Weights of a small image colorization model.
Training: 10300 steps, batches of 256.
Rows from block 6, named by matrix and row number. Each number is 500 + 25 x the weight over its row's rms, rounded and kept within 0 to 999. All counts start at 0. Numbers have three digits each. After the name is the row's rms in percent of the matrix's.
# convs0: first 3x3 conv (model.decb.0.0.convs.0.weight, 96x192x3x3), inputs 150-159, a 3x3 kernel for each
convs0.0 117:510510509524513514515498497499494493507508505500505505533521515547549542551546549501511489507532521522541538495519514511529521483500496478464456525512504524495472496498495502508506500502502483485483499491484491470456497493493510502505518502498493497492506512501505514503
convs0.1 105:509504504515500498503480480504495494507511502499506510572545520550558543514534534553541516518547533501535540503514502506517502473493496541533541558540537528506502506517507504517505491505495500495489518492492478467460528522520529517517505496492498485485513513493506516508
convs0.2 049:516512512520509518520507507488490490489495502490500506599587586637618614654644640560551543578575568605605597505511502522528524507524522556544538608576580670626619499499501514508511516517510513511501512512509527517519524522515527521529540536532486491486496505507486499498
convs0.3 079:496502503503507508501497508496499499529518510528521504510509506572560536588590550490486495526523508549563526528526515551541529521509502448456443493490515537522533490495496516514503533523509479483469463478481465467482485487487488506510500503508510506512545524523526514506
convs0.4 048:504505502507504500498502495491502503492497505472489496575579565589588587612613620558549535571565564604603604488511498498528519490511510478470461614585567646635618498506506514524529514529533467469461492497489526524522519518517534527532556547549503508512490500505473486500
convs0.5 063:519508514520509505515515511485520509473520507464502512585576555570552566571552561559569568538537569549538575477512525483527526500538532583581599585576592594583594504512514496506512496509512538532547550544549557562558525528525523528519531532527441481463441487478440485478
convs0.6 052:505504502512505504510502499489489499494500511489498509636612591638628613734729701555539538571567558589596586503507500521527525515522520530525520593567559671621614502501501507510506511513507506505499508504502524511515517507511519509515520518516486494493499502512485489499
convs0.7 062:527519519525511510525508504504506512488498523470492525593598596595601616589596626561552544533535545527523563508526530507532542501520528573576598579575591556550558517513519506508523498503521540534535541540536524526529541531530536527530526516520473482488458476495449471498
convs0.8 104:517516518518506510501496493518497484510495476500492484571560541548550531527525522543539514525525494504493486523509499511494484483473471549551567563537539515493493521512511510502499491491495511512532529511529498479492537534549536524532500488495506482468502487471503501492
convs0.9 049:528523519530516511524517515503502494489493496478486491585572545608591573622598587572548530587563549609586575503513506502524519509528523557537510614580561651625607519511519522521527526525530513498496520504502537526519547525509559537524569559539475492490475490493468480486
convs0.10 179:499506508508515517504499496486490495500510508503508507485492486500507500509511507479480474490495490511510503492500498516525513494497487474470474505498498522497489479478479498491494490480478457459457470470469471466453488493489498501499504504499488496501497504505491495500
convs0.11 045:508511510507510507508508498503503495493505506492500509609591585602590583633621612569562560570569563583585583500504491518534519523529530607592577611580577634598596506500500502498506505507509520516516522514518526514517533525522525523519537528524500505491504509507500508510
convs0.12 056:522518521510515512509510513471465468454445452429428433467472469487490489488485476436440439439445446429433429488490485448446450400397401514503510524517534539546547515516511505511507508502504562556555548546547541542543495498501504501501500493496521529525495493502468462468
convs0.13 167:507512509495496499478483487489473461493473456504485463508523530484495502454463468522527506496504486452469450440419406476458440501494469512525521503519521448467471500505493494499487485493483509511502508511505466473461510519516498504504478484484493471466523499485552533511
convs0.14 243:469471467486485484497496496412443418420442425456465460450451458447450453446449453469473478454457461457454452414430413441451444478472479468475474462468465441451448484490485483491488486490489498498500506506508492485486495497501496496502496496503449469450454470454475485475
convs0.15 057:521519521508510512511504511470466470455453460432431434455460455475475471470468464432438440442443448430434432500501488449449447389394397514501510520526532544548544516515504510506502506505498554557560541542543533537537501498501497497498492491490520525529494493496461461462
convs0.16 190:486486482497494493501501503398432393391419387421434419447450455437445445430438436461467471455460462445443444433458421448469450465464473487495496480490493447461462496498494486492487489491490506510509506506508490488483498499505493492497491490494439477441444474444464481462
convs0.17 102:527529528519518518515513514530531527510501500478473472423429428460464459476473464432432429459458453462459453575572563527511506454440440431424433468464473490485488512513505519517511519514512524519528534530535524528529473474481489489501488488494594591588548540541507499502
convs0.18 065:529530524514511512509508511489478479464452456434428424443446453476478478495494487429438436446446452445447445561544523494473464423406406520505514531516531561556560515513510510506502509506500549546547535534537524530536496495496500502502494497499569554551520503504477461470
convs0.19 063:527525523512513512507510510477480479456454459429433438440447452477480479489486479435444442447452448444448437540527517480471470416406406524517526537530547550546542511509507513510499504501500550546549545536539528533533501493496499497500497495495546541546509505507467465471
convs0.20 050:523518523519513516516514512466472462449451450422424421459469464475474476456455451418425423423427423403398391476477467446445436402407404499491499519525532558562562527521512514513501509508500567561563553549552548559560509504501500503499497494494497501506484489486456464463
convs0.21 064:523523520518519515520512517470482487460469473434445456483493492504500504471488464445450447447444441425420415466478480420442457373396412506505503529541537554555553527523515515518508514513508564559552552551560543549550501502499501504503495495494495511523482494503448471481
convs0.22 178:458465460480482481480482487419466442411446428435452448473477480465469472455461460465472475457465472460459462405436425440461461463463474484493483497506502446456450478484483475484482468470471494495500509504511484473479493495500497498506489490500432478456432466450448470462
convs0.23 063:531524527514519512516515511477483481463469466438443449470473471488491489475466469421429425431436434404402400496497487447448439383391389520515519543541548561561561514514507508510500505509500558555556551550556538548554502504500499501501497498491522534538487502500440457463
convs0.24 029:527526537518527526526516522513516493513537495496520485586606592574595576557591570564563548550548526524539506520534522546543523533544526543505505551527526576539527505510516498501493510504505545514518532503508523507511554533529532515524529492506489510505518535505506538516
convs0.25 020:526512508512516505503502482508525538512546552492535538603553550602575576639603618576530543573550553576566550507549539564609585545594582482465483520485496594547537495488506491506513488498515529519508509500496520516521504500492509513519511511499534569569546588582530564580
convs0.26 044:520526534522520521512513524551505469543502457518495453552513507528512504528492492537506488511507479521500480544543521542540517517528533527523524514508516527527538494492484478482476486485487570561566561556549563557563509513502502504496498509494547496454550519459535514464
convs0.27 060:532521523528526525539533544533525499534518492520501479540559557530530548538526516495494516484471505491483495543517516548515513536507498516506519521523528522516525499505506489499515496501509573550568571552563572559573501497510507509526499496514549539503559549508543531497
convs0.28 031:502501507493495506499493481531550557532543552515531536529529497585586535605630582493482480528495495528523510546566550546564554518543546409407418474450473528492474455475484503501495509508493496488469469477478481480469469468460489488483487486485555567589553562586532540561
convs0.29 023:513494507510486494505497479508555537517555530507556536539544506562544538602595591532537518515517529538559564519534517562572576538586582433415436466426432514461464486508496498504505493497492544515539513484495513499505497500509503496497507512509521559551544611591535589595
convs0.30 035:498498511480489501484478491569534496587543489581550505561505478574532512601579547504473455487485452484504474564561524597590544587578549510526530511511529539504500478475492473476480478484482527537546493498503480473466479490489481487489478491481585530491615568511606574530
convs0.31 026:492494517502495498495484502566542505559557506546547505591538523623570551637588569531503507509504486525532511559558526584570542573580548467455462491460454510478492487481488472482495476491513535540542523514510522508497482495497478474492472483494585550506597579537581588547
convs0.32 020:502498506507504502498491504521526510519544531497538516673599548691609563722644623560528499559535520580554540554596554603637602569602584428397400489420425597528526509493487511505505497488514514495496508496506514509500506490497495497481509505495549562552557584578526561557
convs0.33 107:504499501483481482483481483532546548526546545537559551532540542511513516513512511547551562505506519510504512474484487472491486474498490550557582495506528503505508503518533475496504489506504527507522489483494471474472533531546506513523507510509489508508507529527524546538
convs0.34 040:498497499484496500482484496557542528578558535582567539498485501523501494532526505477454480490477478491500476553551522589580548583576547398398408426448462434422439492493504492492501488488500492493490472464476468445458485476487472462482472467487568539539592567549585578552
convs0.35 204:496492494506505503508503500467478472476489482475488483511515512510515508508510507497500498503507507505508508490492491498501497495495494510511510524521522534528521495496494506506504507505502481477482487485489485482479503501502508507508508507506469481474475488482473485483
convs0.36 035:544528523538531538531511513517531505533538511522522492598581568591599571594607569574549537554566542559576532538526510552538526533531509583546555556537547525501508510511499520519522520512518573546535565548561550540547548530526533516520508500515521530515531544519533532506
convs0.37 120:495495499507503503505497493494503498500508505497510506533530524543543539527538530516513519523529535512531528511516510521522516503498501518513521565555551543530517508507508514511512512512507482479479511511507489480473511509505519519517514511505486495486487505491493503500
convs0.38 068:503503501503501509505506509513503495509510496505509490601574552606589566576574529558546528568561538558556521524537508528545513508518497529527526574574574604567532509514513509513513511511508516499492519504505521499485527529521533532529527525517495489481497501486498500490
convs0.39 034:502502501507500511503502516490493499509517516505512520613601574645637602642642604562555542595591557621622591481519501536550543519542539492484492580547555651596581504511501505505510509505510502492491507497503531513516520512503519522511531523519501507520523530548497525533
convs0.40 097:503500502509503505512500499500502501504510510500508506529531523537545541518540533519518515522533531510533533521531513516531519508511504518513510555547551573554539505504501507520514505517508496490484505495502513493484509512500523527523525529524490498498496504500492502497
convs0.41 048:489498497502494501516490507529510506530524502529522498599560537628588549631610542549527513564563533588603539517522495547542511525525505515505504585569587613573562504503509509515513519518518512523514509515529530526524527532516528538536527535529540527522558544529550544514
convs0.42 060:500499498498499498502493501501499504518518515510517518593576529620609546610614561558532510567555519575572536519529509544562532514532532496504485521524521533525516504510506503505506501512512507502497495498496495484489518511511513511512522517510486491487510509508499509505
convs0.43 086:496497496503496498502500498502499498508507504506512504550551529569576548569584558531525514545553539555567548512512506523523517503500502499499503547543544577566557502502503504514510507513512487485487503499513504498503510508502518516514524517513498496496504502500494495495
convs0.44 030:501494498509486503508504497503504504517533511515520513595593580643631614655677655573555551600587579616617615521522501528529517531533537487476495519495524620561568498500493492502508496505503512512503514504503526519530505504501511516510520519510520519515526523527511516528
convs0.45 115:504498499512505506502494493501501505503507508495503503529529524531538528523535533525537530536556550525550545515519508517517516496492491521518518558551542545532514511506511512513516503506507499491491523514512501491484515512511526528523519512508496501498494503504492498501
convs0.46 165:495499495499502504504504504490493497502506503502501498501511516513525521506522512504505508508518515506528513497494493503505505498495498498500506519527541518522533495497501503511510501507506488486486486497502485496501499506504506514516506515518488489497501501502497499498
convs0.47 068:500507515489498511488487497557551550563543539549525517474463444535535501551574545473461449511522493535554515580583573578561550524514505407414414464449465460440441494497498510505503511506502478476463462456462487487476472466472481482495487489499605586589601562568563525521
convs0.48 059:498502498499499502498500500513504508508506509501506503530528505558549523537544519524526516544536522543543530530525519521528515521517508492507497554564548587578554509508502518519516520518515493492486492491498502496496512510501526522513529526518502501505500498501491492496
convs0.49 121:499499497503503500504501496484496499490502503489500502490514512495521522493518519487507506499518522504522523499503496502512505492500494483494494517526528532532521496500501502506509505507509479474477490488490491484478493494498505503510503505506480495496484500502481497499
convs0.50 028:493492497500499498483474478506499502499513504510514519581538471600557492610562510566541514602576535625625559516512485545559529553553522447454443512480506566520512507494502508501499513509500481475472469461473506464471512502491518499507525507507497476495489506506479500508
convs0.51 063:491493494495498505498493494501499497505506509497502502545544519571564536557554530519515509543533524539539526511507493524519508507500487475478481548545541552532520506506504510507511512509506473474478489491500481476476501501502512513509513509507500500509496500510485497502
convs0.52 038:506509503505504498520523513472497519478514544493533565537543543548540536539533516522536577541542580547559577448465461473492509507525542503500492515526528586594605490502517495506518507521525512510495507501497521527539497490498493493495509507504452478513466527560498540583
convs0.53 167:509506505515513512494491488522504511507491506498489513504492518493490521493504529495490503494489504502501507537514496517490479488464461502517538521527545496494504513502513519511515508506510490485493503493492491475471490489501504499499498491489530507520505486509494490514
convs0.54 028:501495511500509501497500501498497508515523515518522513499448420570516454612568487496457450536498472603581512526525502552536526536510502408397420493470494543512502508495495509505510509508504486481471457465473488471469484485494496496497497509503517524540552546560552523527
convs0.55 023:499493492504491508477482471504510497515505515490521513561538525612596571591598588525531526544548547582574577491487473505501502500496503398381394524480490576513519499508505519516502526526529457461454463455468480469446489497504507504504526514517515525519523518540506519528
convs0.56 049:516522528516509517498502513568535475555522460538515458581521514552509505524492481558558507505522486512530490538534505533516487513504490577585608558554561516519537496496491487484480486479486551569584543554553533545552514530518496510504489499496568531462565537466550532471
convs0.57 146:490486487497495496504502500482488491493498501489495498486504512498518523493504504479490497498511523501508521487488481498501493496497491486480471530534536538537529500501501519521523520514518489478474499490495500494495493489491512510514517515518485489491495502501490496496
convs0.58 107:503500503497497497488483487497498487497499480498502491524511504527499485522506479530516504539516496527516482518510500500497493475473472531540566552534550471447452514507507513497503502492491504507514515516513484473469514507513522507507496481474498497490494497487494506498
convs0.59 073:500501504502501504503502499488498502500507506498504505490521498508537523498526517481497496498508511505516518508517511509515511501507488469472470526531531559539518499496502505508503507504502476471475477474482486476468490493494496496502499502496495508506497505505492505504
convs0.60 076:473478480478479484476472472521500513503491494489474476477476489575565571599585584488486492515507509510509507574548541474447450384377376356343376476478501533529546502491488507497493509501496425433440441440453457461478491495495505505511505503504585562572531509516492476481
convs0.61 090:461470467468472475464465467540512530545507523529502515470465495531524538533516525476466478502492497498497486563532537516485481481453449419419426487487511544541544493460460507479478520493488455443436466458457485483478480471485502499512503497511575549571553518537534506524
convs0.62 077:462474472468477478464464470525502529528497525516492518492486503536528544514497511463442461494476485479463468505500507468469467448449457430429427511514515578572559506493482510500491509501488455458463475481484512517514503505504508510508508510503561544563534513537521506534
convs0.63 058:480476478474478481475474479527503515523494504508480493528520544589568601583560593492474484512498507514498504553530518499470463459438426418416426491493506594574587493480474496491480499489483462460454464460461490488497494495501501504509504508510578547567544515526510490498
convs0.64 135:488497495514522522470479475530532538522523525479485493466453457473465466448430430488482476498491480497474461499527531476500503415441446452450443522532528485482474510496488538530521513499497487500497527544543489502498494496493512516516497492488529547560492508518459475493
convs0.65 082:459471474464471477463465468540515531535507521522494511480467485528522531527516526455442457486474485489477489557552548516496492464452450395385383469465474540527529489471461507482478515495488448448451459457459482482478488485491504504513502504513591569586561531549527502524
convs0.66 169:484491490496502509472474475559552553532519523489478480443438440479483473484483479442438442502505495522531517596603598525519520423413418358351361471472474461472478474462462521507508524507508463471468482493492476490490457457457502508509504513514615608616532517529464452461
convs0.67 202:474467466493487484502494494417446414427446416476470450426425430416415419416420422462461460452447444464448443453452441473464455512474473470469471467464465447450448476477474470474475479471475510499497520508503511499491478475474469463464472463460446465442461476451491494471
convs0.68 068:474478485474478481472472477523504515504489496486474481496495504577574580584580588483478486509507509511507509572549543476448452393374375381370388494482505545544549497494479504500485506498488439438441441445454470476481491494497503503510505509508594567583537512523493474483
convs0.69 111:459464465472476486463464465538527540535516527519497503478476481514519520534527527443442449497498502524524524599591592544527530473454453371358357465462467501497492470453456504492492514504495450448441461459460474471468450446452493495499510512516606597621560540558514493502
convs0.70 072:472472475472477478474473477522501506516487492497468476503496513556559564580576572474469481516514520529526529625579551519465460430388390335327347461455473533528535497488483503497495506501494429431431445438447469469478488492491502504501501504506636595594556509526499461476
convs0.71 144:477482488488491496486489491550538548537518527512490499461456464531533535552553555426423437492495502521524529649637628567543541459441439363350348477474479513511513491488488504500498506502499451453451464465468481481481489489492500501505505506506650637648566541553496474480
convs0.72 073:500498502505507505503498499495494497502504506496504504524554542524551540523547542509517516520528527530542536510507490515521500504506489495505505541543544579563553501506500508510513505511514475470474489480484497481475503504501508510510514512511483500497492505505487496504
convs0.73 023:510509497517509504504506500499511522507521524487504507553576523599624587604650633531529508549563530591575559490509507530521522497491488410377341566484463576509474502491493509509511502504507486486484509492495515529513497485483514502491523505503524529546509521517487494519
convs0.74 097:506498490518510502505504499505503498497512509495508508531544544517541545506536542546562557532552553508536546497495488511508499488497486554545555555536525513506506515507512514506510501493503540536522561553528521526506539539532540536528517515510479483475481499493489502500
convs0.75 037:500495508505498500501505499492492501503502522506501507568543505605599553626631588542525507568556536593583560483501503505516534512510525468449461532519546634589596512500506506501512520515508492487479504492491517513520519504504521511507536528522486493497493501507486486497
convs0.76 150:500500500505506511509511513484485489489491496483483487525532530525532537494509514492499502502508519490496511498490492497499500490486485496488484536537540523526532489492486509517516510511511487480484490490499492493499491491491504508514505508512487487492490494495479485484
convs0.77 059:498496499501498509500493496505502502508505513504504507540533520552549529537545533523525512539540532537550540504504498511512509490488490478485486562556553571540517508505508513510505512510512471468479492496499489482474506499491511514505508508504501501506498503503489497503
convs0.78 072:487495495474480482472471474517521523520522531506504517472498465514529523568591594435450429478488482537553557528539537544541541503495497425413404476438435493444449496502495506504498503495494452454449472465452483464447475482487492490496508505504577583587559553567514512530
convs0.79 031:493503504507503516509506514513507497512507502508509485509512512564553558594609560474484479498528535575601566496519515518548526507510481461419398545509507613564543500501498501507502506512497504510510518525520537534536492488492507504505510513513529532531516512508495503462
convs0.80 058:489495495503496497496498499505497499500502503493499504529537520548560540537558546527532506545555528544560538505506495510514504507509503460471481550541542591570568503501498515514511518516511472468468498480489509484488503504495520517508529524521495491497487495500477490497
convs0.81 066:497497499504501501502492493498497499509505507497503503548550539564573554538572546523523503537541522537547531507505499514512507502490489482485482549537524576558530505511507512512505504507510483479479499490496509485483504503499507502505510506510490494502494499511484493508
convs0.82 070:499498497499500496511498504499497489509505500515510506545524526573538512552544497521499469523502486536544503492490482516521510508511500469435422500469472555512500498497491496501504509516510503497500502500508494479491505496495505499500505504506488485488504503500498503490
convs0.83 119:486492497492500506482486494556569562528529529480474473407406400472488478545565555404396381473475467546558536588606606553557549458450444371358355464435433465462467486492489507504504507505503453460452472474463482486476481478481495494494505503505629636636560552552475455454
convs0.84 168:521526519552561553486494490496522515497520509446462460499509516489501506459470477501491495497487496477465474475505495504537530420442442509524509565585579464478474482486478515525524462467468513526507561582576459474469504508493511514510484484482476509501460489478436454450
convs0.85 208:514520517528531530500503507500528531496524522449486485467468464471478472458461455486477472497495490486485482509537539488519522405445462477468455538540528486489486497497489513516511502504500520525518542546545489499512501500493504505499495496491496535540464504506409455460
convs0.86 092:490493491489498495484492496462474487457465481472476497514533534485507508452475477531529525517517506493497485362398382392428433428458480524542536534554551453477475496499495496496491494494489480493478480492486446456451500503504500498495494499490410416435418427453449466494
convs0.87 057:505508504505505504499503500476489486461489483445468470591607594597606599567588563479482474474479463447448439421451447416443448369403416557562562587597604584576578507511504499510499494509496501495493503504509479491490503505500496501495491489487465489489455489490433471474
convs0.88 172:479480484486487492487492496430469454422461461439469479478502493467487476464483472495517520476498502480498502407440443426469489453495521529536532510518518482495491496499500494499500497500504500501498490497500483488488505507504498499502499502501381430416385433431408445459
convs0.89 100:497498497499501502493494500483506507475505504474504505545565551509526507469488473497502495482489478472476468387430441399451466408458479538562567544566564499511509491506491481500487480495484486482485481484490449456460508510515502505509496495493459497500459500507470515516
convs0.90 045:509507509506511505511504505492508494480497490453479469512534517521526522510514491462469452462466452432430417472481466447461452401412409510524534554568588558559569507509504505514502498504506510506505511508516489494502502502509500501501484490489482514498478506498446480478
convs0.91 051:510511507505501505497503506490520502493507492457482474553566555576595582571582567464474468466477461448456436488489466459461452407418406526533548563572587554558565509521508505517506495507502515503505507502511489487496498500502493500499485485490505535515497520501466496480
convs0.92 043:505509508502503501495495498491503496473476472444449451498504501532550527554555532436441435444446448438433430515510499467463451384383380498496508551552564549540549514511507512510509503507506509507503496495500482477480486485490490492488482483482517534534494493506447456462
convs0.93 070:512509508504502501500500504492493492483477484455456452468470476496500499508509501449444453459461460457458457528516505491482472436434429479471479498497506508501507510497501515501506505500500500493494494491495486478488492482482493488495485481482533533533508501506474463471
convs0.94 198:480484483497505505501507508459443446485471471526517513494496496486486490461461469521516499530523512513507499430417415478465466543538537500502492518523515502505503487487487494499497493495496509516504511518513488487485497501496500503503494495495441427427488472471533524520
convs0.95 132:514519516523524521506504505515525518492506496448466457479475470503501491498493485460453448486482475477474470534551549483499497393413416465463459542541535508512507499500494511514505504508499504512510522528528493501506487493490496496496491493493539553548485494494440456453